{
  "arch": "unet",
  "train_examples": 22083,
  "image_size": 48,
  "horizontal_flip": true,
  "translate": 0.12,
  "task": "inpainting",
  "loss": "l1",
  "norm": "batchnorm",
  "hidden_act": "silu",
  "widths": [64, 128, 256],
  "attention": false,
  "momentum": 0.95,
  "orthogonalizer": "newton_schulz_5",
  "ema_decay": 0.99,
  "warmup_steps": 250
}
Rows from block 4 of a small image inpainting model, named by matrix and row number. Rows with one number belong to one channel. Each number is 128 + 24 x the weight over its row's rms, rounded and kept within 0 to 255. All counts start at 0.
After each channel's rows are labels from the 100 images, of 14848, where the channel reaches its highest value: "top examples" is what is common among them. Only what is clearly more common there than usual is listed. The data: telescope images of galaxies (Galaxy Zoo DECaLS).
# convs0: first 3x3 conv (model.enc.1.1.convs.0.weight, 128x128x3x3, each kernel summed), inputs 64-127
# convs1: second 3x3 conv (model.enc.1.1.convs.1.weight, 128x128x3x3, transposed, each kernel summed), outputs 64-127

convs0.121 [142 106  97 162  88 129 159 133 124 119 140 102 140 133 137  97 134 124 144 140 122 141  95 139 108 106 114 131  93 148 108 137  95 109 106 142 137 110 140 116 126 179 118 140 131 154 109 124 179 142 111 114  99 156  92  99 121 170 135 135 158  87 144 143]
convs1.121 [ 87 131 107 104 123 109 101 112 119 151 158 121 126 122 109 155 110 137 134 117  99  57 111  87 166 132  90 116 147 101 105 140 132 104 144 141 110 117 122  85 121 120  97 129  96 135 161  78 143 118 109 150 161 128 161 138 153 198 151 142 144 112  87 128]
top examples: roundness: cigar-shaped

convs0.44 [107 132  89 151  55 133 124 139 130 153 128 128 137 149 128 134 152 132 167  95 141 123 171 118 175 150  99 119 148  98 123  99 150 124 107 125 134 160  68 108 113 111 100 143 156 124 115 119 122  98 124 112 134 128 143 102 115 139 106 115  96  69 163 127]
convs1.44 [135 113 177 116 167 113 137 118 122  97  93 128 127 115 135 126 124 101 121 163 102 149 100 163 118 122  70 130  64 116 120 146 119  89 139 136 126 112 144 157  99 166 115  83  78 147 136 138 163 113 119 138 137 144 131  91 115 139 177  92 158 113  95 132]
top examples: shape: featured or disk; edge-on disk: yes; roundness: cigar-shaped

convs0.90 [146 127 116 134 149 133 124 157 111 137 125 146 163 116  88 144 110 108 136  91 172 171 124 133 100 111 156 127 140 125 133 130 103 133 122 111 134  98 154 125 111  85 168 119 116 137 139 137  87 124 204 123 157 164 120  97 108 139 101 133 145 115 146 141]
convs1.90 [158  72 158 123 138 152 100 110 131 144 127 116 106 135 160 109  88 122 131 105 116  81 144 168 134 125 115 132 162  93 143  73 143 104 148 127  92 114 112 134 152 101 123 112 115 110  95 145 149 177  78 136 140  95 126 108 106  64 162 148 126 126 144 117]
top examples: shape: featured or disk

convs0.104 [108 110 125 135 100 136 134 127 132 119 123  68 110 117 131 106 130 124 145 149 129 127 121 120 101 115  87 112  88 148 128 174  92 128 131 102 136 135 151  98 192 173 128 114 146 142 118 121 142 148  96 128 105 131 127  69 156 159 116 120 136  90 109 167]
convs1.104 [117 119 116 116 138 101 146  88 129 125 150 121 113 130 151 163  81  55 104 144  99 128 135  96 155 168 110  97 122 116 129 142 118  95 135 103 140 128 110 110 107  88 145 151 136 149 170 115 136  86 136 125 101 122 142 155 140 123 152  79 167 121 131 122]
top examples: roundness: cigar-shaped; edge-on disk: yes

convs0.18 [ 93 142 119 124 137 157 106 115 143  99 101  96 108 102  95 128 127 110 125 110 124 126  91 136  67 109 142 168 126 113 159 126 119 115 134  96 174 143 198 110 159 147 150 141 106 126 142 121 129  91 111 155 110 147 138 115  92 127 156 120 139 144 165 113]
convs1.18 [160 125 159 122 115 112 131  97 104 122 143  98 171  90  94 157 121 119 148  87 117 102 140 103 179 147 125 108  97  92 118 116 143 132 119 140  78 102 112 130  85 125 106 131 142 141 124  99 166 134 107 107 128 118 198 160 130  89 163 107 167  95 109  82]
top examples: spiral arms: yes

convs0.78 [120 155 128 147 129  97 136 126 107 165 131 147 160 137  83 150 119 141 144 175 115 119 137 155 158 120 111 187 132 150 129 113 135 132 158 148 153 126 107 138  89 152 160 158 126 130 136 146 105 159 135  91 120 103 166 113 126 171 154 126 159 166  94 122]
convs1.78 [111 134 154 122 180 110 125 147 118 131 106 133 109 137 149  93 182 151 119  89 141 145 148 120 121 134  92  88 135 110 145 115 114 139 112  58  74 156 128 154 126 125 107 147 140 133  94 133 112 110 167 135 165 137 104 140 130 119 143 108  92 120 120  89]
top examples: edge-on disk: yes

convs0.13 [122 173  99 156 147 111 123 139 117 119 130 151 194 113 118 136 114 120  98 118 105 136 154 142 146 135 171 141 123 124 135 129 131 125 127 169 133 121 151 121  91  94 220 108 115 113 136 153  93 142 129 104 140 134 133 118  93  83 118 151 137 127  99  92]
convs1.13 [ 87 105 170 137 161 130 127 133 110 137 127 157 101 134 136 147  76 104 138 175 125 135 115 115  91 122  74 113 122 179 161 180 162 140 149 106 133 108 119 150  83 133 183 160 134 126 121 145 146 170  93 106 121  90 107  91 153 132 131 144 120 157 148 119]
top examples: shape: featured or disk

convs0.68 [159 118 122 164 140  67 103 165  85 115 123 133 151 114 142 132  99 129 123 115 122 122 143 177 134 166 170 136 106  82 123 161 127 104 137 109 142 113 102 100  83 124 156 144 149 143 104 149 174 140 146 152 135 127 134  98 121 141  79 178 119 125 116  70]
convs1.68 [167 170  98 120 138 154 139 158 129 108 114 110 125  95 120 115  94 100 137 112 138 137  99 131 129  74 151 139 123 129 157 140  90 146 152 117 133 150 136 156 150 124 142  74 102 107 135 146 110 140  75 134 144  95 162  83 113 161 127  82 116  79  92 163]
top examples: shape: featured or disk; edge-on disk: no; spiral arms: yes

convs0.10 [127  98 130 129 172 123 142 129  87 132 137  87  80 126 129 129 175 113 118 133 163 113 166 134 125 155 152 114 155 111 102 113 116 128 150 144 164 108 105  77 123 126 126 132 148 117 118 114  82 113 115  99  70 110 125  68 120 141 106 132 131 126  91 110]
convs1.10 [ 74 141 135 119  45 112 108 111 128 127 145 146 148 153 102 127 117  78 134 127 121 128 121  79 176  91 112 168 127 129 108 140 177 147 139 133 108 115  86 124 129 120 160 122  92 160 115 133 124 117 135 129 101  92 122 151 163 108 156 136 175 124 166 162]
top examples: edge-on disk: yes; roundness: cigar-shaped

convs0.59 [126 128 119 133 113 108 110 150 119 115 139  94 141 138  98 121 119 102 140 151 111 149 105 149 128 138 119 113 134 138 140 115 129 136 173 145 106 109 147  98  92 125 114 118 145 113 140 125  95 113 122  94 148 114 153 106  70 147 136 146 134 115 155 144]
convs1.59 [127 112  90 138 141 111 108 143 138 135 100 127  99 149 114  96 130  89 165 148 156  97 119 143 146  92 123 167 111 116  96 126 100  98 117 114 127 152  94 173 173 118 143  83  81 118 164 121 171 120 139 150 140 137 132 105 139 185  88 137  93 115  89 112]
top examples: shape: featured or disk; edge-on disk: yes

convs0.97 [143 112 175 110  78 128 134 106 144 116 143 112 126 115 130  98 156  94 158 123 118 136 142 134  88 112 113  88 139 139 145 138 193 148 147 104 167  95 117 104 131 180 117 124 154 152 117 104 147 122 102 140 100 133 120 117 135 153 135 118  90 149 164 119]
convs1.97 [157 141 116 119 158 135 142 128 100 115  66 117 124 120 123 141 141 147 122 123 142 116 139 142 124 134 110 113 110 100 116  99  95 116 138 154 113 131 168 150 108  74  88 113 105  81 154 113  72 138 124 100  93 143 145 122 128 152 146 146  90 139  92 176]
top examples: roundness: cigar-shaped; edge-on disk: yes

convs0.50 [127 170 100 127  88 102 122 125 103 128  90 107 134  88 134 122 128 131 113 140  92 132 121 117 123 119 120 109 119 153 124 154 158 116 171 114 158 116 117  88 157 154 108 107 102 135 111 113 151 101  73 134 110 129 150 119 130 139 145 133 156 112 152 127]
convs1.50 [106  92 184 136 139 118 110 138 146 138 112 158 113 124 109 126 115 118 154 117 141 128 130 128 142 147 103  84 109  89 134 115 121 123  86  98  87 150 156 166 119 118 109 107 110  77 130 174 117 106 155  98 177 140 157 134  96 117 124  90  97 114  89 103]
top examples: shape: featured or disk; edge-on disk: no; spiral arms: yes

convs0.61 [111 123 112  87  72 157 120 129 105 112 123 114 134 141 148 122 117 118 153  76 128 113 118 122 127 132 152 103 139 137 112 101 139 107 123 135 119 125 150 173 115 174 100 155 114  87 110 130 131 127 132 170 128 143 109 166  90 132 122 101 147 139  90 151]
convs1.61 [105 113 154 132 137 143 155 136 140 130 191 101 117  73 125 164 148 149 104 136 119 127 126  96  87 132 110 141 116 157 100 168 140 149 105 119 160 115 157 143 127 142  97 125 132 135 153 147 176 118 173 103 168 118 146 175 160 113 120 125 178 150 167 155]
top examples: roundness: cigar-shaped

convs0.72 [102  80 104 128  94 154 137 128 148 133 130 129 132 135 106 123 116 140 125 114 134 147 120 155 133 103 133  96 113 133 197 151 146 126 145  69 146  95 138 137 142 117 176 115 124 114 127 111 137 170 119  81 133 137 141 111 113 128 141 126 109 132 130 132]
convs1.72 [171 184 148 133 143 154 164 151 133 127  86 129 187 136 148 143 106 136 143 130 145 101 130  96 124 150 165 125 130 187  78 157 110 135  87 121 139 144 152 128 139 145 168 115 146 109 113 146 138 119 129 141 116  91 108 108 156 123 128 134 174 114 150 140]
top examples: shape: featured or disk; edge-on disk: yes

convs0.34 [107 107 115 123 103 135  80 121 119 115 120 142 112 172 118 141 135 139 114 101 139 119 126 112 150 118 110 143 159 104 124  72 124 139 131 111 113 164 124 132 103  78 115 148 104 108 133 141 108  99  81 135  88 136 142 152 112  71  78 128  96 141 121 136]
convs1.34 [ 88 115 161 145 159 112 153 127 167 149  93 140 140 145 162 115  93 116 150 151 123 120 125 132 142 131 150 116 146 116 180 141 144  92 134 157 121 136  80 136 170 163 126 114 112 154 136 173 139 111 119 163 167 113  55 153 148 187 102 110 106 148 122 116]
top examples: edge-on disk: yes; roundness: cigar-shaped

convs0.64 [115  90 127  99 132  98 100 117 147 138 158 126 157 114  74 102 119 132 118 138 103 128 145 139 125 105 158 172 131 175 195 146 123 138 102 115 156  99 163 125 127  49 174 132 123 105 170 118  84 151 136  92 148 129 147  95 100  95 131 147 131 142 146 125]
convs1.64 [168 163 167 153 134 109  94 114  85 120 130  86  80 159 148 138 149 131 137 109 117 132 150 130 138 107  95  83 125  81 115 109 135 117 184 170 108 161 131 117 112 166 133 116 117 157 125  91 161 103 134 183 108  78 159  94 125 148 119 151 102 128 105 136]
top examples: shape: featured or disk; edge-on disk: yes

convs0.83 [143 109 138 121 151 164 131 121 133 127 123 127 125 151 122 100 116 135 145  98 110 180 131 144 113 119 116  56 115 146 146 150 108 156 123 105 128 107 194 140 151 138 117 135 129 132 143 110 162 125 136  78 136 142 133 137 118 129 189 117 107 100 135 121]
convs1.83 [124 155 154 120 121 136  99 109 123 128 119 122 138 170 147 112 110 120 120 115 200 174 117 129 117 118 109 120  93 129 156 165 181 131  95 131 117 121 153  98 172 151 116 115 138 117 112 146 101  83 123 174 169 137  95 110 147 156 135 123 137 139 120  85]
top examples: shape: featured or disk; edge-on disk: yes; roundness: cigar-shaped

convs0.12 [116 113 150 143 171 128 121 139 137 121 131 131 128 122 107 131 105 108  77 128 148 161 132 145 112 141 113 195 123 108 179 113 148 133 148 106 115 146 134 110  76 125 126  94 135  62 151 148  93 149 113 105 116 138 159 123 145 114 163 110 150 152 101  64]
convs1.12 [130 103 125 148 130 110 166 138 108 158 107 140 119 145 115 114 130 126 186 109 121 132 146 134 124 126 113 159 149 133  85  96 125 125  91 144 134 122  97 141 115 152 140 130 126 144 118  96 109 132 167 153 143 117 113  90 148 121 116  92  77 108 137 122]
top examples: shape: featured or disk; edge-on disk: yes; roundness: cigar-shaped

convs0.15 [130 100 131 127 118 105  80 135 118 117 141 116 100 122 131  71 126 137 115 116 135  94 102 145 144  89 147 125 147 121 117 132 125 125 155 144 122 115 148 110 154 106 173 143  90 157 173 106 144 120 144 153 119 156 133 119 148 142  71 156 111 103 117 123]
convs1.15 [129 137 131 115 141 101 137 118  82 116 133  83  95 131 124 132 136  91 103 110 108 137 171 120 120 168  93  80 139 123 105 124 124  75 131 118 113 147 139 138 136  83  69 106 125 144 191 105  75 143 105 156 124 125 119 104  98 119 127 126 102  82 103 106]
top examples: roundness: cigar-shaped; edge-on disk: yes

convs0.28 [109 134 125 152 150 101 148 136 116 140 120 121 102 145 104 141  94 112 125 186 115 100 140 127 129 143 128 169 141  95 113 151 133 134 150 114 133 153 114  92  86 146  79  98 186 118 113 124 109 126  98 127 143 133 131  60 106 153 123 101 112 131  90 124]
convs1.28 [ 84 148 121 136 143 136 163  96 129  98 107 169 142 120 135 137 122 108 145 167 139 155 103 112 137 138 125 168  99 130 147 151 146 152 130 156 104 108  86 112 104 148 171 145  86 153 129 175 127 159 121 135 126 143 138 160 163 130 156  99 164 114 134 133]
top examples: edge-on disk: yes; roundness: cigar-shaped

convs0.69 [112 130 108 124 162 105 127 131 141  82 112 153 152 147 126 163 115 184  95 137 159  89 149  91 151 157 101 111 106 141 148  99 150 123 118  80  84 100 125  98  93 133 136 112 172  89 138 120 118 170 111 132 100 107 128 131 128  94 149 134 132 139 124 106]
convs1.69 [160  91 155 137 139 119 105 162 125 155 162 117 118 143 115 122 144 130 147 106 138 111 153 124 106 135 133 128 160 165 107 157 131 156 113 143 151 121 178 143 174  54 126 145 145 140 127 179  99 173 160 148 143  82 140 133 114 107 140 132 129 157 115 135]
top examples: roundness: cigar-shaped

convs0.54 [125 116 139 160  54 135 136 156 108 117 107 109 129 147 124 127 123 105 119 167 108  74  82 128 144 143 128 191  85  99  98 114 145  84 129 115 145 133 121 146 112 122  98 187 148 117 131 133 148 113 150 148 117 128 129  95 109 166  99 130  91 103 119 150]
convs1.54 [121 138  62 131 160 150 118 134 153 115 129 107 128 128 176 112 119 134  79 133 116 158 145 159 138 121 160 149 164 114 178 153 127 154 116 176 142 136 145  98 104 145 149 110 128 162 107 155 122 143  76 124 124 110 113 128 125 104 100 160  98 130 112 114]
top examples: shape: featured or disk; edge-on disk: no; spiral arms: yes

convs0.98 [139 125 148 165 144 126 106 134 105 131 129 123 149  72 124 146  97 134 100 120 111 117 127 131  97 115 137 186 125 113 140 132  92 149  92 121 134 135 131 106 108 105 113 135 150  90 153 136 139 145 125  78 116 118 175 117  82  77 139 119 134 111 106 166]
convs1.98 [184 126  81 128 129 107 174 142 128 132 126 130 111 162 130 101 116  93 140 166 109 120 116 151 139 110 105 107 138 120 138 100 139 117 164 134 127 166 140 153 171 157 139 125 128 126 114 149 128 135 110 211 132 129 107  75 142 192 127 153  51 123 111 135]
top examples: shape: featured or disk

convs0.9 [117  95 129 102  93 113 137 124 146  91  95 123 156 139 109 105 112 130 136 136 151 168  90 158  96  72 132 103 131 115 139 162 118 144 108  91 121 178 173 187 167 143 173 123 123 133 109 123 124 142 131 101 161 106 109 102 152 109 145 114 118 113  99  95]
convs1.9 [154  86 156 147 140 131  89 131 149 123 175  97 142 103 171 152 118 157 109  70 103 116 178  99 143 145 132 113 104 118 148 139 146 100 119 122 153 106 157 113 135 132 129 146 147 123 127 161 130 159  91 111 158 154 121 160 121 107 134 164 136 163 154 167]
top examples: roundness: cigar-shaped

convs0.16 [121 113 114 150  75 147 128 103 134 128 132 106  96 149  73 120 139 146 138 150 164 143 112 134 105 133 149 138 148 125 234 142  98 125 137 109 156 134 195 153 154 122 137  99  83 170 153 131 142 153 132 146 100 146 143 126 110 111 138 162 103 124  92 113]
convs1.16 [152 119 140 171 125 111 104 149  64 122 157 127 138  99 118 131  85 113 115  93  69 110 127 127 172 140 115 107 148 126  90 150 126 141 129 114  96 131 140 103 117 144 141 109 132 111 135 148 118 133  95 151  79  69 125 157 163 128 129 172 174  95 145 141]
top examples: roundness: cigar-shaped; edge-on disk: yes

convs0.112 [107 124 155 109 159 168 100 111 120 156 157 121 101 123 106 114 156  98  83  83 144 140 123 135 100 118 119  84 126 120 143 113 127 139 134 174 186 102 142 121 142 120 170 119 122  92 114 154 115 135 129 119 126  93 143 106 146 121 113 122 138 205 118 123]
convs1.112 [151 114 116 126 117  93 144 153  75 142 201  87 115 104  95 166 119 104 170 108 136 174 126 100 122 106 133 122 119 151  74 149 101 129 144  97  88 125 137 135  84 132 150 147 121 151 132 124 138 116 137 140 131 131 153 158 109  81 126 123 141  96 135  92]
top examples: roundness: cigar-shaped

convs0.113 [125 147 143 129 161 132 107  86  80 166 128 142 139 141  97 124 100 102 145 119 120 124 139 130 145 127 157 143 130 121 141  90 145 144 118 141 120 140 147 133  90  76 106  93 179 146 165 127 114 169 124 120 145 135 151 128 121  94 157  94 147 111 100 101]
convs1.113 [131  95  91 123 119 102 150 146 157 114  84 117 103 105 100 109 115 122 149 115 142 155 136 162  81 119 150 106 124 159 101 162 110 129 131 123 127 116 162 114 151 104 134 125 124 127 184 106 127 118 174 137 117 121 109  95 128 125 144 139 101 122 102 101]
top examples: edge-on disk: yes

convs0.92 [138 130 138 158 140 128 128 122  83 111 120 104 138 133 166 132  96 111 118 130  90 120  94 105 108 135 124 192 128 105 156 162 104 140 124 117 145 125 108 118 145 127  83 148 110 128  86 159 146 128 104 135 105 130 101  93  65 171 113 139 130  83  75 142]
convs1.92 [132 178 131 132 109 126 112  98 142 118 127 164 117 127  94 121 139 111 124 159 125 118 123 136 126 163 111  66 148 107 142 158 100 133 131 111 120 155 151 117 157 136 107 116 109 147 160 120 128 114 134 132 125 150  92 174 140 158 118 146 161 161 150 129]
top examples: roundness: cigar-shaped; edge-on disk: yes

convs0.109 [113  84 119 127  75 111 153 138 124 135 133 107 121 134 104 153 119 148 130 134  94 144 128 189 145 109 119 147 156 115 116 111 136 133 149 124 126 129 122 129 141 143 116 134 194  97 109 101 138 137 127 134 117 169 141 150 147 116 135  73 111 133 160 129]
convs1.109 [179 183 121 125  98 151  75 145 147 100 133 147 135 122 141 123 156 130 131 145 109  86 105 115 166 104  96  82 130  99 130 133 104 145 126 116 108 148 123 129 157 158 161 103 120  86 132 133 141 106  94 139 105 110 161 101 117 171  95 175 112  83 118 171]
top examples: shape: featured or disk; edge-on disk: yes