Weights of a small image inpainting model.
Training: muon at rate 0.0048, batches of 384.
Rows from block 6 of a small image inpainting model, named by matrix and row number. Rows with one number belong to one channel. Each number is 500 + 40 x the weight over its row's rms, rounded and kept within 0 to 999. All counts start at 0. Numbers have three digits each.
After each channel's rows are labels from the 100 images, of 14848, where the channel reaches its highest value: "responds to" is what is common among them; "peak at" is the part of the image that holds the peak. Only what is clearly more common there than usual is listed. The data: telescope images of galaxies (Galaxy Zoo DECaLS). In brackets: how many of the 100.
# convs0: first 3x3 conv (model.mid.0.convs.0.weight, 256x256x3x3, each kernel summed), inputs 0-85
# convs1: second 3x3 conv (model.mid.0.convs.1.weight, 256x256x3x3, transposed, each kernel summed), outputs 0-85

convs0.186:510514521527494460466540542429469491509501484479387563464476544479471577603479601523488531524524479474514446475493461434411434499511509438494487532471501481509542502496561537583538491509521506530481478522542507511514479555535529350499551520570557464512494508
convs1.186:532546461455536510479491479605493492582476474515443460526435480512566495443475521474553495470457530492596535476521475514503501473427562497435516521502531474541478480435420483596487413444476541497548491489427473509530457538499509580452456455504419531483479473
responds to: shape: featured or disk (80); edge-on disk: no (77); spiral arms: yes (57)
peak at: bottom centre (55); centre (35)

convs0.102:511489482497518514474552492585587463548521464430488482472484438456512439523547489458484475480503491546496408408408478506528496502493488526563424423595460478477540503495520530523498507519493543506503453535479565491509434526521490521457583502479462470490537526
convs1.102:457498467473440465490515525472465522531506499529512472468534523494489536542518501466459483458531404499540423613502503528504501538482505565539496506567512516569457525554517481443504510552424419415514531439411607442417554500470535481486511462506484468461577554
responds to: roundness: in between (60)
peak at: centre (95)

convs0.134:479485496470584457471478487457533409469581471492506522435501481541497514507495510485462520559411475511523424500419555536465542507604532527590518527461511469413482498511505550482478538540522524424482583541460548455471481530506509435465569535521548473511518523
convs1.134:519488489524529490471479440536517526519518515476485537515480480456433488412467491468449467499486480521453388486565547517490452541485505485469502532514519458482487508513429459526519453423434525487517551556513537487572529477496431410522426501491428429507526483
responds to: shape: featured or disk (60); spiral arms: yes (43)
peak at: centre (90)

convs0.77:439486412511474438495507502468469485577437519541485459491467461496479570543546535549490450497444396528487471472476489472453445526432486480506533477553496484428492472494512499483512434385534444494492531468414480477499475587526555520497512461528433487460475436
convs1.77:494520492463492521497413441481551513517536532590495468457482497557480569483517606520506513451497453528557474547508549448492462491486471514487546483533498490560466481507462533517484510528504492523517551533529468483504494525459505398544455420509513480461469578
responds to: edge-on disk: no (78); shape: featured or disk (78); spiral arms: yes (56)
peak at: centre (90)

convs0.222:437463513539505469498489481439441483498504620497459561486491467529495636526496513522512532498523434491495496490559515442491412548528566473511609515474454471459516501501471499454523467458485450543477508465506449503534527582520499458489513518512482535471504481
convs1.222:476496494485481483458452480447520498529529481490502518500552494515492527505566571546497536442516445463539491525517569542515556581500526454483481515546460497497484590571449554531465524511540500589553520513559566523510517540441532498505477472542475462502517489
responds to: shape: featured or disk (66); edge-on disk: no (63); bulge size: moderate (29)
peak at: centre (94)

convs0.59:503466484457508432450464483499508571479558549535525462496458505449494476487469477510562479507538412496462465499459534472438491547489519534468540470437508493568456483507550487453511525536472510476478506525540583509541470524565538406510563516465485597499559468
convs1.59:491473538536466525468521539490526525498513463470514513495461514506599506544485455490539599485445547511458492428504425481521521460515415499500405407413493447528543514467446462475480454521495535441440465538504483404488530486464551575491514466512587515457438469
responds to: edge-on disk: yes (49); roundness: cigar-shaped (37)
peak at: centre (63)

convs0.2:503466509512486466536537511470454497521479451580537518411508451503533444611421517513539521557479414438507537483501564502550493415478512551491402433485498521490510461464493513450508471602530458472494550556457504495527530500439467521475521516472505511472524507
convs1.2:501456485443524565509469467537475485490505549508472481483490455507500514394550486498447478530520482492463465454502454536429553498565458440477509488587524434506496522544412459544522546520526539493517491534500480446552497513462433513498527421532524528508503489
responds to: roundness: cigar-shaped (35); edge-on disk: yes (31)
peak at: bottom centre (36); middle left (32)

convs0.58:554518520521591508561463516499483508469553510442499508582499512454510390467485530485511487520535465489545456451399536525545449539535486558590490410479524426486513449514468476528536592505528519486484511463456552537523509482438583500454552487515471476452462524
convs1.58:521515474466488526454521471490412433539477487602423551487468488508483573490475494511480454541480500518511532514552546538471467472501448430507511494501469551399473527493520500486438444473446469501506504529539558479502549519414462400490517538528453605551505552
responds to: roundness: cigar-shaped (28)
peak at: centre (64)

convs0.178:424488517577462450493502464489488468514468550506470481495542506543508489420510531448466510454521509500481509530548553486503510486548445443512594547537578625510517505466492514461451483514485446519505567579553506502499512542529449556497567444422510575484614533
convs1.178:457459500556453531420503530492491542465463482378514561473440522492476455515525465458498482490466529536525433438477489496530441478513473491491466534533487490534511474560466451479496507427489526487540520506470478468497510522579488570447509522492550453496532407
responds to: roundness: cigar-shaped (33)
peak at: centre (82)

convs0.138:517457477506465530464499493438431520513501516501494567469442446469519527528513456526523481454537550491499477488408496543507513494462442576552441463434478447584548447539584536455525514540437471413486445493484523480446431583500563444508535490518445495478497482
convs1.138:465478518532447458431528547460501505490533428538517423452518489486511507549495562455566471539549488462554411467479531511514532488552400514416428452464434470509524499476503444482512507515463492500587530441489464536504515527454561474534442503466527507467478538
responds to: roundness: cigar-shaped (43); edge-on disk: yes (35)
peak at: centre (79)

convs0.88:529494456558536456490472466515476524516562507458533469553583516426517518528463527519470496502512506418508506434394466534463457511500524487503474521401449480490479563484512484583478484529536441505455541559492567497511436532445513486527514505452506482480454524
convs1.88:525479534463509507460491471460496470515480504555441584552519461572488554539527492469470465470589511521501505562573528534497507475486549498431513574520452548390476484473514533552456442483554489551500490549533542448516511476507529431506508477481445537493438563
responds to: edge-on disk: yes (28); roundness: cigar-shaped (28)
peak at: centre (95)

convs0.35:471483437456508453455483497514576548531524547461482521495501572493490430501487500528491506532477462492529537529512509479423513506446552540558505499545453474509443455539617576543474519551499558525519487520543462510527535549425502425458567583443489554567515516
convs1.35:573488521515564558471464497508610389529530600494548509589487494551447453520499548517542544581455583487523429438478483562454477460466604482479535523454521593443542495481499513437468519416526475472499511511532482542488523520436509478468498501550465524500492511
responds to: shape: featured or disk (80); edge-on disk: no (59); spiral arms: yes (53)
peak at: centre (46); bottom centre (28)

convs0.26:456528491499495469585440498509433522512466475539462536475542447521550578494482439511477540469528516508464538473504554507523473528496476467489499460474460450477518566525538491415477511525594490543576494493566499458529468459480550439493485559483498544510481487
convs1.26:483612468448561540475488504533527434541582469461473534528586539519442540502523498461516552492504501476505539498501535551488506541560499528467522470468483507429491473551504458547517483520534575558507470425580475535511457527510534529547493454464494551497420523
responds to: edge-on disk: yes (35)
peak at: centre (87)

convs0.156:523537509472616484630481485494478500476479479598527491480477472478517548502450501518526480547475573486525536465516502492446457496491508569469526497465611474520476481505515465530532515470557482516567493477489465530465538480518498578513439513553477537533437469
convs1.156:507515459528518494564486527437500427561527491532400485499489463495481510450519534553473545503511450512467549554529523504432564507507516465566490565466455510449531511492471518516555498529530500524536458552550438430486505459434444486506499522563557530573514518
responds to: roundness: cigar-shaped (30)
peak at: centre (78)

convs0.97:542496511549497506395465516438405537538499485466532520533458521482512572528524487501465516503495485453520471433495530510481551483457472502501550516488460526457487472537553441462555470511555465442448534542466509502463492565490510420559536512361467451510510545
convs1.97:474431602442463511457545469453516470476544491491533496481565525529542507545534487495497515506494447466489479471527461535522527511459504506456485597436516511515465489581446461441576555532539519518520455434482490516544514530420431439455453443537465526484528510
responds to: roundness: cigar-shaped (31)
peak at: centre (49); middle right (30)

convs0.146:489445521496525499434537481619528448554524461466504496462481506460476446555523442416461504508534434546439510463523512617501549517526512461526422509597461534530468518561598433564521488568460523528484436513492549476494485497473437541505509552526538477551512444
convs1.146:461461561507516489504494536483462472498504478596548444465510555535528477516473476471499515542473481506467507534529454493578547476448471459571554510516481418548449480546495510457581480546498518518474457397492542494458526528486424438468478526550496464502574531
responds to: roundness: cigar-shaped (35); edge-on disk: yes (28)
peak at: centre (86)

convs0.190:504526482519544532496521491522392488535425427504513508376448434470568349515514421446499513425509488486478533459431495521429529500473535444558530538542516517558553476553566475460500472519524543611521518495576550476533486498539450638518494465574462469486560533
convs1.190:491486501507443425448518540440541540466470533523515464459516473504573571468547544472583507478471494418498503450534467435495458496518464520453500522500440467509567463482577505455530509505503475503480526485526452502463518517490488538570475520514484461493486499
responds to: roundness: in between (64)
peak at: centre (100)

convs0.130:424491491525474537487483539446466488513491541591473469513451488479487424525468542503550495461463404465540502460449483495563619540525435512494503482427469515470485575524547458475582493497492547367506528543462502538506515518481464490477534484513473493479518502
convs1.130:483496548473447558502470452503556535488481417446512553568446589568444493495456464458525494511513491454471542454513435468514471513533509510429539417612580547572534491492559468523415498476440504391548565466511483535495493530526481544491475470517592508579434456
responds to: shape: featured or disk (65); edge-on disk: yes (38)
peak at: centre (87)

convs0.233:550439488463490481496437496483464520477493495602407593499524575515496572510578507536527516517481446510433502446528525510558509498444565601513486535527495526453513491481567483516480493569484474446488555516484501516542457473444525424467531528505501520476410484
convs1.233:542533493520412500487503475540516457476575545555445388452480491534505533480546529428524525542501428475549448516518517451504448457501441424454468493537453489520483434545486474514582467499510513477565421465457523459469521473504473457535401480495493495449465510
responds to: edge-on disk: yes (26); roundness: cigar-shaped (26)
peak at: bottom centre (34); bottom right (27)

convs0.112:480421436558524439496495426509485468443509514479562560512435554454447462523502543515464524568520587486458490512529530577402498465509587515534468462530439464513461570518585504545417450523493485507481506408549474492489479562506498500519535491448506552510512482
convs1.112:543491522547514567498513542524578476512525491442474501529476534466537426543465523551544559520501590493500515415485468551471550453475541466525460480510501522477528450465450459451464480516540563545501565483516463505587458405505593540431441525537512527469481460
responds to: edge-on disk: no (90); shape: featured or disk (90); spiral arms: yes (83)
peak at: centre (77)

convs0.3:501527477563513433488499515474533537502481490446460486468499492554562496604515577584508480505477448504512559511481508448495513543544488477562548499535526478405503526542572581555422471547475494467490547513453511478501534550451489526489551533437518489448461543
convs1.3:572576422446531459516452539547479478554545500392500418509496514513448492468478505511461522493579469507465431545464507466522472527469526448518523502469482534513494538442388454481511476489543470513504427495515416487444562504547543525490518496471439470473479515
responds to: edge-on disk: no (88); shape: featured or disk (88); spiral arms: yes (72)
peak at: centre (99)

convs0.179:513439467482466546480464488553474471530538519514564537426519535415499504529536500517497484524519518499433485503467507456489513417476473510482493444524547415512482548509527464484489572519522480483478498493486550433487523566553473588547527512539497554492496539
convs1.179:448528558550543467491477499520500536479584504589462514432484500465556424544437528483497527550465469498467453476493544559529552521487486497480407535534489527533523507528523471508524477538527526481502489484498425484514464507438471510519460471575582488518500499
responds to: edge-on disk: yes (29)
peak at: centre (37); middle left (37)

convs0.74:485488481447519517493471468514497521562472525499448495503501488453479399544521611537535493557490498493516473444454464471499527490507479507490455512530527498457507539505569536496467520527457485444474527468539433493519429519417482452488584559497395521417504588
convs1.74:509503493497491448577505514521451494589509470409539502536481505442426510502448506538409517508462523490498460514576531534531434477475506430511497440415500563468499503527487487482441545497485432498456550552482433421450495475494536450504557514490500523495486532
responds to: edge-on disk: no (89); shape: featured or disk (89); spiral arms: yes (74)
peak at: centre (97)

convs0.123:513485525505461521507499509513516441529485501476569539508507541466554503467492493448476528366514471547484437463509482497523459451451440585434494513412452531520498531468586422489539532447518474504520437442531510546525496516495534472514517553523474561545505496
convs1.123:428482507441486546530480466517527452421501554593545537520511495513431488524496483425526481467487523446557545500486508476524472543590514544458480555532544434511517503557531527435455494469490540539523493445492536507519490535479434516517457483439456508505502495
responds to: edge-on disk: yes (35); roundness: cigar-shaped (26)
peak at: centre (90)

convs0.50:527442477502474449518506453518507465503461521520502527506573551464485442554557609564476472540544464505471504493523536466474430559473436501510476529423526511514478510481531474501470389463518450508522402429499444549506503547540529482505545480492463564417451521
convs1.50:512493467550492529537589446504520467476508480645570405479474523517489531561535494499451526545446479567492482499455474481519528509484530527532482472579501524422525492503576488583435503511535519480513486528453541581464511599515555501490526497540502488541596513
responds to: shape: featured or disk (72); edge-on disk: no (52); spiral arms: yes (46)
peak at: centre (73)